Rows from expert 0 of block 7 of the image encoder, named by matrix and row number. Rows with one number belong to one neuron. Each number is 500 + 40 x the weight over its row's rms, rounded and kept within 0 to 999. All counts start at 0. Numbers have three digits each.
# up: expert up (encoder.blocks.7.mlp.up, 4x48x192), inputs 0-191
# down: expert down (encoder.blocks.7.mlp.down, 4x192x48, transposed), outputs 0-191
up.38:538514535519410445466488474506579507551463539512536559508579493507408531437482559533499514502548537463430476528470485525476447468499504456549562468515512454440483519521490447489533496510549557510508531492519509461434543478460528490430504497489474461512566508512504477422440457483478530487545566558539486576500515530407439502410457552534499491537451465479526515470475574525540536499483534506493462412452493485446514577451488437446456495539540476465435457504472474500533461424520536515537582515516527516470482463469534558516557544540490454538472502544489456550610480533500507506
down.38:505522497456477513469450362446448533425449569538491491455463513540473502539539534583482496494535438505508507459501506498502520466522488565519490519544493532533507563533497490442466484598484417544515551543437558550489515436507453492538520500523407513514499484482428553443547508518571507507581532546498534516449462520513513512548543530478453461497535506486505545549447468536541512540530511498398466481512522447498539579519504471481494572479472452502465518526503502472406445451468562542527487509571514491508458504471470536580461413445514543478428473497466496515530492478459555513
up.39:610531536509543475532522495482482482471483476535466469442548493502493399571469545541535550545498497451463474496493464560394492564497475519622480484519501483498538434477567514450426485533515469548489499465514493486463488498502473530512534539519497536489543446450567416507531412488514565525468487553429515480528498477490576519504529501568493493534458523492421495522485537540471520429560537422454546511588519545459512558496486462432515527402560549457515487479477480463484495515485566463517515453567497505474478482503491481475507527514448513512456535532489449422519516470421503526
down.39:546468462460483557503452446583521532546497489427570547561542509428410510525468493493485607504525460478477477474481537429522502508483556508455400489496494506493481577450439570535477533485485434458488457456502493497501511532441468540415480546518488514551533500555470499546473564479495537518503527511552473530460435485512502494519454536541465563509446504531483538491522513548453545516492546502540450497437484530511491546420489529503522429510485547454552455439454523523477541487405509461494556570498540575557523486458481497551466511540471477492485518514524482444580509468402515544
up.40:555447506519569524451502508425536478538506484520504455465505501485584526449434458518487443437474480500569485469502474493523456518501512473520446547500486465557507530492593550446514498494498496540491454567417470475454473502476519507534496525517524534526451483439492478502454375482499430509531473523491571556499498455503450482478541470497495486562469549515611490552482477555488513445489379492537600415515538467527464506554506497455497541528467400537471462508492439559514480524488493478552561556458527526539470506490528561515516524541468484521472503528498498469598467496578546511
down.40:566524528502482476497532450467591468475453532483499469516544400499541584546536512462496508399468445513505428481544522524532484544530442521529480497505446530544448524451543512470465549536477469561566514439470578477507436543516469507477538573530555460462501555520506520522507441568539457548540420489421465507520575517545497446509490485493515481482417555495530580449498543555442400534469512455544464465496459499523467487492481506554530524553484437491480478522488528488449499486506482486554476564453484507430484527522484447539549543526495406484469575454517522495506502497520481538
up.41:444442549456447536494472499429466542544517464493552512488547497545506446439501437513461427423478453550574518514522490495566559468533438496517415483465486457521519475528550482520542423467490543497477471484591468523549448471469529527516545558529530412521438492520552520518481514520513442500510429472480466452501473480512480554468539478492525506503467461544500511515550543486436437521601475474492439448603493471516574514421477501523514459546533437492503464451424474435579516547533457521483529541531485529506568467577484545525513532473529473522506554545528521494480510510502555476
down.41:512493509487471523473503518460493478515474546427517495457486539539496498591496522553457510460422559570457487458553553529462464589436446550555506450567521479533527515521501457561465509569512502471575526442438486488533520496449480495508482508536555501464472495491530537466494478452466543538570548487439496539502478474489571446515427550537505425402452451534544500517463537533511498498538448470542529479474518446558490467529452463475494372454561452443489507521482474499538459469476530565535527482524441499469507515519420482508573526473466528458488498512597515477558530462545548535
up.42:521454559519502568454528476416595512488503456567525448444441493540507491477509511479514534516495412544426484526478572516558526499517463528521496556428491494492483535515469482445476538483456554471471466480430518489526421534420443488478512576547481490453547445518489448467452432501510524502529520550442494505488549454487425450509521514472506505499584567519548509568509530532447495453498502458515475525542494463554528568496456474485520530564522487529522488566482496548489460464459518462498539486514493573475466449435519516493554494555468444533439487488447571447602470485557571550
down.42:516474557542466518408492470531563446524476532443560379485534511499525463491443498520536479476480422437493456499497556543581437545480519570522484442507511525536497475553491568427539490479485430512446538596431544479476446523491473477481472503475524432552464493492538490549527456547449474529485549417524455525532460504466486579561472524484475494482506590501495456505526549481493467482426544504471511493471507470534474477534520490486513545579418498489501489554510509545477539496477474508573471541521507511530559502494418542515502478504451515557453550478438494457522449505520606506
up.43:512509499476457516482449509483560510519543524530555435478540452492474504498481462497520584496512510512518525537530514527394516482539527399544457492516525513556487507538480443489423486531481576518499536551481487503483477481446570482438499512398559515576461493554472500580513455447555450526453476488500446471533540524498496488448489536497589486519482501475553488452494514602479435558499537495577444515556561428429515509477488484445553528476528540513512558446496535421501485572528550510455437472442487513533494460580460455549459508486540509449482471468451511543504453503447493558
down.43:553564448520477446466532490554522457506494554513466529470557531414533500471500525481569452500514532492487438521501477498474496516506452425479463443464476479391498471419512509526465464437564530460474491502457453521470465528461545508501423508504518525446544491541514490472495489467517544534471428491425585502520544478553456495520503506510500512513496568488431531496536582527543511499550463444537511464507551557548525589476456545419556437499463522506544457458489453490552516554466489535455542518489554472564475478461583460562503499538476495553536552564531533490595539483420464503
up.44:486473465502548540453519516514530501483519461593544455455458546495529502428538457517518477545439530459498469528435546492489486487513448494493551474448580543467517491483367475465545472469434512488467504512468506539538494524492447468499479538513461578451466487529511505489493536492550535504503462519471443447521551548521593486469509591473507520461498434556461474587503436514512482466543540452538584462426523468568412546520464469489508456504606501507476499560506497528495480567472554532517541487492519538431518533488592478516508473513467558493504442510436530430516491454548540453
down.44:552495505531487580497564570453499469480541491496560444479428594451525517502500540455458461472483487478464459499471510512520454482511521518570463535434513437558439517458501523533556556575486522483522469452436467466512473540550512450486567471504489589548483476448537564458485510525473475486523634473480455540535522481484545444495526471427505533502498464512551515511437481432438520510439480532517533456495432479526508529603475476557459542503423544500478508550481490558420480509523511486492522544484461548452473505451460468496456515461521446481535562546504528506475436471515579504
up.45:496527515474532406493464455526508591546520600506501438508492529482508500554480496431486517465485574473514528490498525532458461442448510487509507524492507462465493479518527524517596457534420538526483477542479503506449488464570505501551514482503474540411527429397528501463483479528455568491470525534513538504452476449495430502490531449486439555500538515462519482544532422451598592508542470516466541498564572523485540482598478476463458478529504419552445552543525555509455509489431510500492492525465483537492552529452525550437552509484484522573529480498464463426545481501525473513
down.45:453568558483495573479444506484465469527548497543554498535491527487502486479567465529551479503507537526493482498516413472507568507593501476443519550500461507542480551495472479425490514517502413513444522545494552486509425472442549493453543522489456509537416475512482440513564484543471450498510467463480495486481404561582520482424519560465507495477473503545515509575521410569478438429481470548475512475445545536522478469484501510491536485443470459572528555455430515521487575468463515560539548477419549455479552507525536506472523468540473476488455517539495430528547499549560536517