A small image captioner, trained from scratch.
Model: 11.7M parameters, 32-pixel images, encoder activation gelu, encoder moe soft, encoder num experts 4, encoder patch size [4, 4], encoder layers 10, decoder width 384.
Rows from block 7 of the image encoder of a small image captioner, named by matrix and row number. Rows with one number within an expert belong to one neuron, the router's apart. Each number is 128 + 24 x the weight over its row's rms, rounded and kept within 0 to 255. All counts start at 0.
Before each expert's rows are labels from the 100 images, of 14976, where the router gives the expert most weight on average: "patch colour" is the nearest of a few named colours to the mean colour under the peak. Only what is clearly more common there than usual is listed. The data: photos of plants and fungi (iNaturalist).
# router: slot weights (encoder.blocks.7.mlp.router.weight, 8x192, trained with AdamW), inputs 0-191
# up: expert up (encoder.blocks.7.mlp.up, 4x48x192), inputs 0-191
# down: expert down (encoder.blocks.7.mlp.down, 4x192x48, transposed), outputs 0-191

# expert 2
patch colour: black
router.4 [133 201  92  98 121 134 145 148 140 136  83 143 116 117 117 122 147 156 122 124 100 145 118 160 130 151 124 127 156  92 123 111 134 139 169 148 132 107 140 120 100 145 140 145 130 131  93 148 111  74 106 138 116 115 142 136 148 157 117 145 130 114  91  95 134 108 125 129 121 125 109 142  97 142  99  86 102 126 159  89 124 146 119  95  93 143 127 103  91 139 146 103 136  92 124 118 136 165 155 152 119 123  88 136  94 138 128 127  76 130 103 140 105  88 125 139 140 104 107 124 117 121 101 137 141 171 142 153 135 140 148 109 141 125 126 144 107 164 134 171 120 150 120 122  69 124 151 150  96  90 107 133 173 166 137 179 131 123 164 128 162 169  96 135 173  93 110 152  92 105 139 155 107 113 121 107  94 130 134  75 142 155 136 147 100 192  91 173 141 118 133 129]
router.5 [107 141 113 101 128 123 182  94  99 101  90 110  88 104 146  97 131 136 118 114  92 133 140 141 143 146 121 114 134 106 135 126 122 121  98 137 135 171 119 101  79 140 145 180 133 104 109 125 101 114 168 145 109 173  94 116 132 115 176 134 121 156 131 124 151 114 122 142 126 117 147 135 117 153 147  92 131 112 111 105 138 142 100 134  97 140 137 104 147  94 125 131 131 132  81 144 119 124 111 157 109 116 122 134 145 136 121  92  84 126 129 131 154  76 119 146 167 105 131 133 121 164 129 125 174 165 133 108 113 185 112 159 126 186 158 120  96 156  88 106 126 169 131  81 122 129 125 179 143 160 148 105 127 124 121 167 174 143 166 109 143 138 168 155 142 128  86 134 109 149 107 108 124 126 104  75  95 169 143 102 148 120 157 121 118 158  96 114 135 106 113  91]
up.11 [157 152 115 135 139 118  67 110  94 118  97  83 135 137 137 124 145 142 131 151 101 132 132 106 129 130 124  97 137  98 124 168 142 155 125 106 143 137  78 150  85  84 112 185 105 138 133 129 149  97 154 136 166 151 120 137 157 143 126 117 113 151 163 112 131 144 122 124 151 150 139 108 112 140 112 117 114 139 121  99 107 170 129 150 126 136 118 141 137 118 163 159 127 102  67 121 140 161 111 152 133  99 134 134 187 123 151 111  95 158 112 134 160 116 134 104 103 149 116  74 120 125 138  95 114 184 155 144 113 149 122 101 110  77 138 170 119 134 100 131 113 121 120 140 109 142 135 160 120  89 140 126  96 145 111 124 138 145 166 103 125 180 170 106 110 151 141  80 132 156 143 136  98  93 139 125 129 105 134  89 152 139 127 119 132 191 110 155 105 154 137  71]
down.11 [120 143 118 130 139 144 124 116 118 128 152 126  85 147 125 125 154 141 127 144  96  92 121 148 135 135 118 134 130 100  99  79 169 121 139 115 139  88 135 127 137 148  93 111 126 125 154 145 150 154 154 104 142 129 167 131 107  91 154  90 142 160 149 136 132 146 102 166 106 112 126 110 148  60 110 104 118 135 136  97 142 137 143 117 108 146  90 102 155 125 130 126 103 120 148 116 122 128 108 128 119 140 119 177 164 122 108 102 168 182 119 112 150  70 149 110 138 145 180 131 105 124 144 134  97 113  86 145 173 132 129 125  84 114 133 148 171 142 177 102 149 156  75 129 148 136 131  96 138  90 113 132 128 171 104  73  95 155 149 148 125 157  89 129 140 160 120  95 123 137  79 156 127 134 153 155 113 143 126 123 164 149 152 138 150  90 142 116  99 173 100 111]

# expert 0
patch colour: grey
router.0 [178 123 132 121 108 169 100 113 175 139 148 150 113 148 155 139 127 145 112 113 180 115 173 124 131  87  97 137 136 122 129 131 156 140 106  89 126 143 112 130 159 131 140 139 116 117 148 115 131 133 113  92  87 103 100 153 122 105 129 111 137 127 112 142 139 151 136 109 133 102 139 116 150 133 145 151  79 120  84 126 136 154 147 116 142 123  93  85 125 129 165 115  78 140 131 117 153 104 105  59 121 142 149 120 143 122 121 139 201 146 144 122 107 120 119 159 136 122 160 128 111 101 122 101  96 138  65 145  98 117 110 156 115 146  94 143 170 156 141  79  78 132 116 135 128 164 139 105 179 114 119  76 132 129 140 137 138 112 133 168  88 114  86 114 150 108 130  86 111 131 110 131 143 135 122 138 121 161  94 144 149 125 150 109 161  91 102 119  83 112  97 125]
router.1 [157 124 124 143 172 135 172 117 148 146 166 190 108 121 138 124 154 141 119  74 181 103 109 116  98 120 102 149  83 139 116  97 161 156 111 135 129  96 170 107 125 102 125 124  93  98 101 122 134 138  98 109 128 125 100 172 100 125 142 133 103 121  96 161 163 156 132 105 127 121 154 146 130 110 159 122 125 111  96 111 160  75 114 102 126 115 146 118 133 107 108 108 134 161 115 128 110 159 129 130 136  80 158 159 139  83 120 175 184 108  78 125 135 140 144 131 123 116 141 116 120 142 101  64 138 131 125 142 126 133 147 153 134 103 101 135 164 112 160 119  85 147 143 154 102 191 135 133 115 123 106 151 135 117 127 135 146 113 156 162 126  99  95 115 150 108 135  95 136 151 149 134 157  89 111 149 178 161 117 138 158  93 128 148 115 137 147 128 127 122 122 120]
up.11 [147 134 128 127 120 132 114  90 107  76  83 145 136  92 176 121 119 162 140 116 135 150 115 144 148 104 138 130 144  98  96 141 146 104 128 134 162 151 132  92 140 133 112 120 108 109 104 132 100 110 164  80 105 162 159 117 104 103 161 123 152 140 108 123 148 104 117 125 108  83 147 142 121 129 113 133 139 114 137  91 135 136  97 124 107 106 105 117 126 105 124 160 151 113  89 112 114  90 178 122 137 102 140 138 113 124  81 115 143 162 128 132 103 110  98 147 184 105 160 121 146 163 135 146 124 104 150 137 122 133 140 161 175 229 148 131 123 157 116 147 128 174  94  76  97 126  98 146 106 111 159  96 129 173 128 126 111 111 165 127 121 121 111 176 126 138  94 143 139 125 112 162 127 103 142 133 118 151 140  90 156 136 121 140 121 151 181 118 119 132 142 151]
down.11 [109 174  96 146  85 119 139 136 145 162 130 127 125 136 148 125 123 146 142 140 140 108 113 111 125 131 125 180 135 101 114 150 155 147 173 142 145 112 135 129 138 127 150 120 172  88  95 127  82 120 125 163 140 133 137 161 132 128 169 117 112 116 123 133 139  95 145 113 110 102 127 129 138  78 133 153 130 155  67  87  96 128 129 108 188 131 136 106 107 101 154 133 125 110 135 168 116 120 104 182 168 139 108  99 134 104 136 105 123  87 154  93 105 116 193 157 120 131 136 173  95 169 129 137 138 112 134 121 149 128 121 125 108 154 124 143 150  93 127  99 143 165 122 146 136 107 122 102 153 109  99  73 129 128 102 116 136 171  89  95 129 164 130 112 160 116  44 154 153 123 113 152 137 128 126  87 100  90 141 133 137 128 121 136 141 121 165 131 124 138 135 154]

# expert 3
patch colour: pink
router.6 [103 123 118  99 157 126 137 112 166 135 136 163 143 157 170  97 131 104  95 146 140  80 147 105 116 102 138 142 170 125  96 172 140 115 117 115 152 122 120 145 113 151 139 136 133 139 126 115 137 127 134  98 132 119 147  87 177 133 162 120  83 124 160 152 111  94  99  91 113 134 113 118 138 137 114 153 127  94 139 123 100 105 117 155 130 112 146 111 144 132 145 151 122 126 126 122 150 100  90 127 123 174 117  84 110 160 103  97 145  84 135 129 134 118  98 143 141 143 109 166 122 130 155 128 113  80 164 152 107 144 117 135 103 109 135  77 147 133 150 116 108  83 113 141 112 100 146  86 143 154 129 113 102 129  89 134 168 186 150 110 173 131 127 110 119 112 139  96 126  89 113  97 131 161 122  93 131 176 121 135 134 178 168 149 156 113 126  97 112  73 149 185]
router.7 [132 149 139 110 162 183 132 137 162 156 125 149 155 136 125 145 159 142 107  87 150 100 151  97 129 122  96 123 132 111  88  85 126 115 141 143 134 107 142 118 134 131 155 118 125 161 151  89 153 142 175 132  94 165 122 150 114 134 112 159 106 118 176 135 118 114  97 121 109 106 135 112 106 144 127 137 109 165 108 110 133 134 141 134 116 131 144 115 150 102 111 139 166 109 102 118 151 124  56 126 168 111 139  95 149 139 112 168 111  96 106 172 129 139  99 153 109 158 113 131 133 178 134  99 108 144 128 133 156 141 117 118  80 124 109 119 169 142 163 139 155 139 142 192 109 169 155 116 135  96 102 116 118 181 165 165 138 101 165 168 154 135 109 117 135 133 136  96 153 123 134  82 150 131 102 100 115 142 155 162 121 150 139 168 143  89  94 136 139 142 128 158]
up.47 [117 129 124 147 108 112 127 160 151 118 128 131 172 132 131 124 103 152  87 137  77 116 127  91 139  83 123  92  95  92  81 125 168 158  78 129 148 106 134 120 142 152 116 143 116 115 126 151 140 163 139 165 104 149 116 109  75  69 180 133 111 116  82 144 100 138 141 130 122 109 119 106  83 139 145 154 134 138 124 140 141 135 134 123 151 118 122 137 104 156 128 178 112 109 144 112 146 127  82 118 107 137 103 132 133  65 145 116 138 117 137  85 172 136 151  99 124 138 166 100 132  87 130  96 151 148 129 112 144 163 121 148 160 111 132 156 114 140 141 106 141 107 131 108  94  88 139 156  97 125 143 146 106 128  90 178 127 121 187 152 107 125 158 145 158 133  97 114 116 136 138 135 115 119 141 137 122 163 129 122 171 143 153 113 123 148 133 107 172 145 182 103]
down.47 [125 178 137 132 120  78 101 165 140 121 122 139 182 142 154 139  76 109 126 145 125 137 129 107 103  94 128  83 143  92 123 138 161 127 160 146 166 114 154 130 155 152 133  89 169  91  90 143  94 112 128 115 133 199 121 111 154 161 120 110  98 119 124 124 136 121 149 169 136 161  74 121 136 169 123 169 121 118 116 130  99 113 124  92 138 113 115 130 101 131 129  98 137  75 133 151 103 120 139 126 136 148 186 161 106 173 127 147 152 119 159 151 140 160 131 118  94 108 114 112 121 150 126 116 134 128 112 118 125  97 132  94 134 122 181 117 126 162 103 169 153  99 119  83 146 107 130 140 119 123 111 128 121  96 142 110 126 159 157 138 156 158  86 158 114 112 160 111 120 113 140 121 158 137 124 117 132 118 132 113 157  82 127 148  64 134 105 140 128 103 117 117]