Weights of a small image captioner: normuon at rate 0.0042, 11.9 epochs.
Rows from block 6 of the image encoder of a small image captioner, named by matrix and row number. Rows with one number belong to one neuron. Each number is 50 + 15 x the weight over its row's rms, rounded and kept within 0 to 99. All counts start at 0. After the name is the row's rms in percent of the matrix's.
Before each neuron's rows are labels from the 100 images, of 14976, where the neuron reaches its highest value: "responds to" is what is common among them. Only what is clearly more common there than usual is listed. The data: photos of plants and fungi (iNaturalist).
# fc1: MLP up (encoder.blocks.6.mlp.fc1.weight, 768x192), inputs 0-95
# fc2: MLP down (encoder.blocks.6.mlp.fc2.weight, 192x768, transposed), outputs 0-95

responds to: class Liliopsida
fc1.675 106:45 37 77 56 37 39 66 71 26 70 54 38 31 50 42 43 52 32 36 73 74 71 67 36 44 38 80 15 73 63 20 33 58 37 38 31 46 36 79 37 50 59 57 52 60 61 40 44 51 51 57 67 51 19 37 57 30 79 37 37 15 53 43 47 37 34 55 42 56 60 61 59 59 29 73 48 35 62 35 45 46 53 39 15 41 44 42 45 46 67 47 78 40 64 47 38
fc2.675 091:60 44 66 99 44 42 49 45 43 62 64 54 59 32 61 69 24 70 65 37 35 61 18 51 47 39 40 85 35 45 57 29 34 55 57 58 61 59 42 79 32 34 43 40 44 40 33 40 78 46 43 58 54 86 46 41 47 58 60 58 65 41 42 55 46 86 36 37 61 44 76 35 48 61 46 36 78 68 51 50 29 32 45 54 56 53 59 51 37 63 85 66 73 41 32 45

responds to: order Caryophyllales; family: Cactaceae
fc1.638 094:70 85 60 56 58 50 55 80 63 61 55 26 73 60 43 46 69 33 68 32 33 52 92 50 23 39 46 23 46 33 55 67 49 75 50 45 70 47 58 09 57 52 30 56 36 57 13 41 48 53 54 48 37 30 81 47 41 57 40 57 57 70 67 45 50 30 75 44 55 39 51 11 33 51 47 30 56 33 34 49 73 73 40 34 24 54 59 39 30 40 57 53 62 67 38 42
fc2.638 079:27 73 74 54 58 70 50 53 38 62 77 31 66 36 36 31 50 53 50 36 63 53 56 17 33 64 60 62 46 75 61 28 70 45 52 54 62 60 60 64 22 34 62 30 44 59 55 43 66 49 58 24 49 54 34 68 57 23 53 34 42 60 25 49 56 37 49 50 44 66 70 78 50 68 25 40 48 37 73 43 39 62 35 60 73 54 55 58 46 45 65 44 57 65 51 39

responds to: order Fabales; family: Fabaceae
fc1.661 102:30 30 58 75 00 25 63 45 37 36 74 21 37 67 31 46 38 57 57 40 69 60 58 61 26 71 17 47 55 55 63 62 71 47 53 33 69 52 49 65 69 52 55 45 40 36 53 53 73 55 40 68 16 65 66 48 58 54 23 37 61 24 49 75 70 33 49 43 70 60 69 54 52 71 52 70 77 49 68 39 50 71 52 72 46 36 31 67 41 58 48 46 36 41 56 22
fc2.661 092:26 63 82 79 46 72 63 39 71 21 38 63 62 16 63 48 48 64 36 44 55 47 27 48 60 46 63 43 99 73 69 63 41 44 52 45 26 35 33 54 47 43 82 64 28 36 41 42 57 30 31 61 24 60 76 55 52 63 20 43 19 50 23 35 63 22 63 73 61 50 51 51 56 74 42 68 47 28 60 38 69 36 68 67 58 23 60 48 50 76 44 37 49 16 03 51

responds to: order Caryophyllales
fc1.174 096:33 47 46 30 35 63 51 44 48 42 66 52 71 62 61 15 55 26 38 50 46 54 57 72 47 73 60 35 62 63 45 51 45 50 55 54 71 57 62 82 55 47 43 72 55 15 66 56 41 47 60 35 74 86 35 35 74 51 62 62 22 55 29 51 62 39 22 37 67 55 34 51 47 63 26 50 43 48 91 56 41 37 42 53 32 41 32 48 40 44 51 35 65 46 47 23
fc2.174 088:52 71 64 54 72 44 47 50 60 71 65 58 68 67 53 40 46 59 66 63 44 59 50 40 33 45 65 45 22 38 42 07 00 43 37 54 77 66 57 73 49 70 30 34 43 48 47 55 36 31 60 55 56 33 73 69 58 67 49 49 32 67 51 34 51 59 66 27 53 36 45 47 74 43 47 42 48 41 38 44 49 50 44 33 48 61 65 55 40 15 46 47 49 72 23 74

responds to: text has "common"
fc1.100 100:43 41 43 50 87 35 84 23 56 42 56 45 30 57 75 58 62 23 53 54 63 27 92 44 16 65 48 36 54 57 42 72 46 30 50 69 67 73 32 45 47 54 62 53 87 31 36 49 33 59 41 49 47 75 42 39 60 50 72 53 58 43 52 43 41 44 49 56 57 68 82 64 62 48 62 45 34 67 54 51 36 76 59 50 42 61 43 60 44 23 45 80 67 72 40 35
fc2.100 097:32 65 43 67 68 41 66 37 50 47 50 46 68 26 55 31 56 60 54 41 62 53 68 30 19 50 68 58 58 50 54 67 30 46 75 44 36 26 58 37 34 35 53 38 41 68 17 55 51 73 58 48 52 43 45 50 49 74 57 58 20 63 72 34 78 58 64 51 43 31 16 44 23 48 30 47 67 35 66 67 60 05 73 55 38 47 46 34 36 61 58 37 25 58 68 39

responds to: class Liliopsida
fc1.164 106:59 57 56 56 40 62 56 52 42 75 59 46 36 74 65 59 44 65 48 54 57 74 65 40 54 79 53 32 78 23 20 46 47 91 40 41 41 47 50 35 68 51 69 56 47 59 17 57 51 56 53 27 73 43 35 48 66 39 61 64 22 29 56 28 31 61 45 69 67 59 48 60 48 31 50 43 45 55 44 32 59 62 62 34 59 49 51 41 23 59 43 63 59 20 48 48
fc2.164 113:36 52 81 48 66 57 58 66 45 52 32 77 34 78 89 68 42 43 42 33 69 75 34 14 25 27 32 47 57 35 63 92 45 25 59 46 41 68 22 44 44 44 36 49 27 48 43 52 44 49 70 54 51 55 55 63 70 51 52 41 29 78 40 43 25 51 59 48 33 48 85 27 74 26 57 25 46 48 38 30 57 56 39 53 46 45 34 46 40 36 65 41 46 41 72 25

responds to: order Asterales; family: Asteraceae
fc1.582 096:38 39 89 43 51 48 38 74 36 61 68 31 35 35 74 38 54 46 39 48 66 50 35 67 42 38 52 48 48 33 58 32 40 57 81 53 45 52 55 55 57 73 52 56 26 45 45 51 55 39 68 73 69 42 44 57 45 44 48 46 49 39 58 55 24 42 40 47 53 53 48 39 40 68 14 41 47 65 50 83 61 58 40 45 69 48 47 46 40 95 38 31 40 55 75 66
fc2.582 083:57 40 42 40 38 67 44 40 36 33 61 72 65 42 41 25 71 81 50 59 51 18 84 63 71 62 73 83 47 62 48 64 57 33 44 67 52 73 48 29 33 62 28 20 87 48 36 23 38 65 62 49 61 75 52 61 51 51 55 49 35 64 54 49 46 56 45 64 56 68 48 37 48 54 61 38 35 37 26 52 78 35 43 63 60 64 53 60 56 55 75 72 43 44 51 29

responds to: class Liliopsida
fc1.537 106:46 61 44 47 81 64 38 69 68 47 84 32 71 67 48 45 49 36 48 53 36 79 43 63 45 55 59 60 71 29 39 54 52 47 46 16 75 64 68 60 60 27 49 30 33 71 58 51 44 49 56 32 58 48 63 28 70 33 15 39 55 44 44 26 65 55 34 67 57 68 43 69 40 55 20 36 48 37 50 43 78 86 25 57 39 58 52 33 55 60 37 44 44 31 43 65
fc2.537 103:49 28 52 55 51 56 27 69 63 76 46 41 70 36 53 69 57 45 30 26 58 78 20 17 25 35 71 45 67 45 54 49 50 48 40 59 57 64 42 43 35 62 30 46 47 16 64 68 50 24 32 44 58 74 48 60 71 37 42 46 53 78 58 39 62 67 62 44 34 54 51 63 32 47 54 42 26 49 30 57 66 34 24 32 17 39 40 19 43 55 30 41 79 66 46 72

responds to: class Liliopsida
fc1.131 093:45 46 71 82 22 55 72 78 60 33 55 53 49 56 32 46 35 27 52 55 43 56 47 28 48 45 32 67 69 39 50 18 71 63 60 43 56 60 41 42 56 53 35 68 40 55 51 60 53 38 67 36 59 70 58 40 21 67 45 44 56 58 52 25 65 49 55 59 59 40 62 57 60 58 20 59 51 42 28 39 50 49 45 36 28 85 54 57 50 77 51 58 32 61 42 55
fc2.131 091:38 57 81 62 43 62 56 60 52 36 58 73 61 42 56 56 51 38 41 48 55 62 48 19 53 56 58 34 49 40 40 44 60 48 47 41 56 62 53 54 42 59 56 43 68 41 33 41 73 15 49 72 58 05 32 68 23 50 49 54 38 62 52 37 37 69 37 60 40 46 43 57 30 80 52 62 46 82 52 49 43 21 73 34 31 50 49 64 23 65 40 56 73 52 35 57

responds to: class Liliopsida
fc1.520 108:70 62 43 40 67 68 36 58 50 68 39 61 19 64 53 48 28 48 23 46 52 50 67 35 69 59 47 35 72 15 41 70 45 45 53 43 47 70 64 34 56 33 45 53 48 57 44 59 44 10 58 55 65 58 33 58 25 31 60 90 46 62 51 45 63 50 21 57 58 56 34 50 45 11 56 24 73 53 67 47 67 52 43 47 56 88 49 33 57 49 36 56 68 57 15 37
fc2.520 138:32 42 33 82 16 74 54 55 36 44 72 52 44 52 87 55 51 59 62 55 61 50 41 50 30 53 39 39 31 46 48 70 53 42 52 11 68 53 28 51 49 70 40 54 44 40 43 49 26 60 55 44 36 69 59 68 40 72 27 36 41 42 60 32 39 36 61 30 61 62 67 42 63 65 62 44 53 52 37 34 36 47 53 51 41 43 56 56 54 53 78 38 76 30 76 37

responds to: order Lamiales
fc1.290 099:56 78 11 66 30 26 35 49 16 66 31 29 42 52 35 72 43 59 56 64 31 43 56 65 50 40 46 50 52 53 52 58 39 44 41 08 08 57 47 34 68 94 54 51 40 48 28 66 52 54 88 33 50 17 42 35 38 48 23 39 43 41 55 69 63 57 45 52 63 40 73 67 64 40 34 39 57 40 60 61 72 58 32 62 31 61 85 43 56 53 46 40 59 63 62 48
fc2.290 104:47 51 49 40 57 24 60 34 43 54 36 60 20 31 22 66 65 62 34 55 79 68 63 27 50 46 26 21 63 50 51 56 31 46 50 42 42 38 47 57 39 40 51 47 34 80 62 49 51 59 35 35 35 52 28 40 66 75 78 67 27 70 50 59 14 80 46 42 43 51 60 52 36 51 32 47 47 68 68 56 48 45 37 37 49 37 22 59 44 52 78 46 79 69 58 15

responds to: order Asterales; family: Asteraceae
fc1.331 102:39 47 56 57 30 42 62 41 52 51 78 41 27 34 37 57 15 49 43 45 33 48 78 12 35 57 49 40 52 39 29 53 50 48 32 37 44 46 40 62 75 57 41 51 52 47 51 53 54 10 14 52 26 70 37 70 57 42 35 47 39 59 52 37 64 49 64 68 44 57 55 69 28 49 62 43 60 38 54 60 32 51 35 47 53 59 71 54 65 66 44 25 75 70 42 44
fc2.331 092:79 30 70 60 48 75 28 41 54 61 67 63 41 50 38 37 54 75 45 31 70 61 35 38 65 30 51 34 43 39 37 45 72 15 47 81 26 63 45 34 70 28 40 46 51 48 63 60 34 36 64 62 57 47 47 39 49 61 68 54 65 64 44 52 38 49 53 41 32 52 30 40 43 67 60 43 58 55 40 19 46 47 77 47 19 46 45 61 60 51 40 59 46 52 54 52

responds to: order Fagales
fc1.476 101:54 66 61 36 43 47 49 53 49 74 66 52 42 26 42 47 26 37 67 53 33 37 44 67 37 80 75 48 63 68 25 40 47 73 47 52 60 58 52 68 45 66 39 47 39 51 30 61 44 40 44 35 68 44 55 43 49 54 33 43 60 54 44 31 68 41 54 31 68 33 66 45 44 27 62 64 99 57 47 53 36 64 49 60 51 25 45 36 35 22 71 68 73 61 28 42
fc2.476 082:42 39 45 53 53 44 42 52 41 38 53 42 79 47 48 11 35 58 55 58 36 69 28 62 28 54 53 42 43 15 49 14 26 13 41 42 59 40 44 66 75 48 23 55 70 55 86 66 48 49 61 50 51 60 29 29 52 67 49 47 58 26 62 14 45 46 47 58 32 60 68 31 48 18 62 57 45 70 55 48 50 35 49 54 52 49 50 37 73 66 58 28 28 54 46 44

responds to: class Liliopsida
fc1.239 099:36 47 71 58 68 49 61 52 35 62 77 34 45 47 49 40 60 49 52 56 51 51 65 59 63 47 55 45 38 61 52 66 40 35 64 58 68 54 51 54 55 73 36 61 47 63 56 51 73 61 70 35 58 54 51 69 58 72 47 47 30 72 22 44 30 15 65 52 76 68 33 36 70 45 18 61 47 31 48 49 68 46 72 39 34 57 37 74 39 43 50 19 49 57 54 46
fc2.239 049:32 49 79 24 28 71 49 25 31 57 35 53 55 76 50 48 47 62 43 63 62 63 64 29 36 56 61 70 22 46 62 29 41 44 28 39 68 68 42 86 68 73 55 52 62 44 39 45 61 59 72 60 44 72 78 40 33 78 60 52 61 62 48 69 44 21 59 28 49 76 60 43 51 13 58 54 47 30 49 57 40 23 50 34 42 29 43 41 38 56 52 45 60 54 63 53

responds to: order Asterales; family: Asteraceae
fc1.623 109:50 67 65 66 40 69 24 67 51 45 62 68 30 16 61 48 61 74 45 69 64 58 47 58 48 37 24 58 42 27 80 63 45 75 67 52 70 59 36 39 61 50 60 30 56 59 67 87 49 64 56 57 41 47 41 80 41 72 31 59 56 71 28 43 07 21 42 55 58 45 44 45 39 57 33 45 61 28 48 34 66 33 37 45 83 62 35 64 46 66 57 51 38 52 41 52
fc2.623 096:63 55 56 68 24 33 46 30 67 56 45 29 71 22 43 12 55 51 57 48 23 42 26 54 56 24 40 51 40 56 34 61 31 89 70 63 65 54 09 33 57 57 33 35 68 67 40 46 35 54 63 49 55 60 60 48 34 43 55 53 53 50 54 65 82 47 33 43 56 44 56 72 41 49 60 55 37 64 52 35 64 75 77 37 34 46 79 35 37 34 43 41 58 52 57 51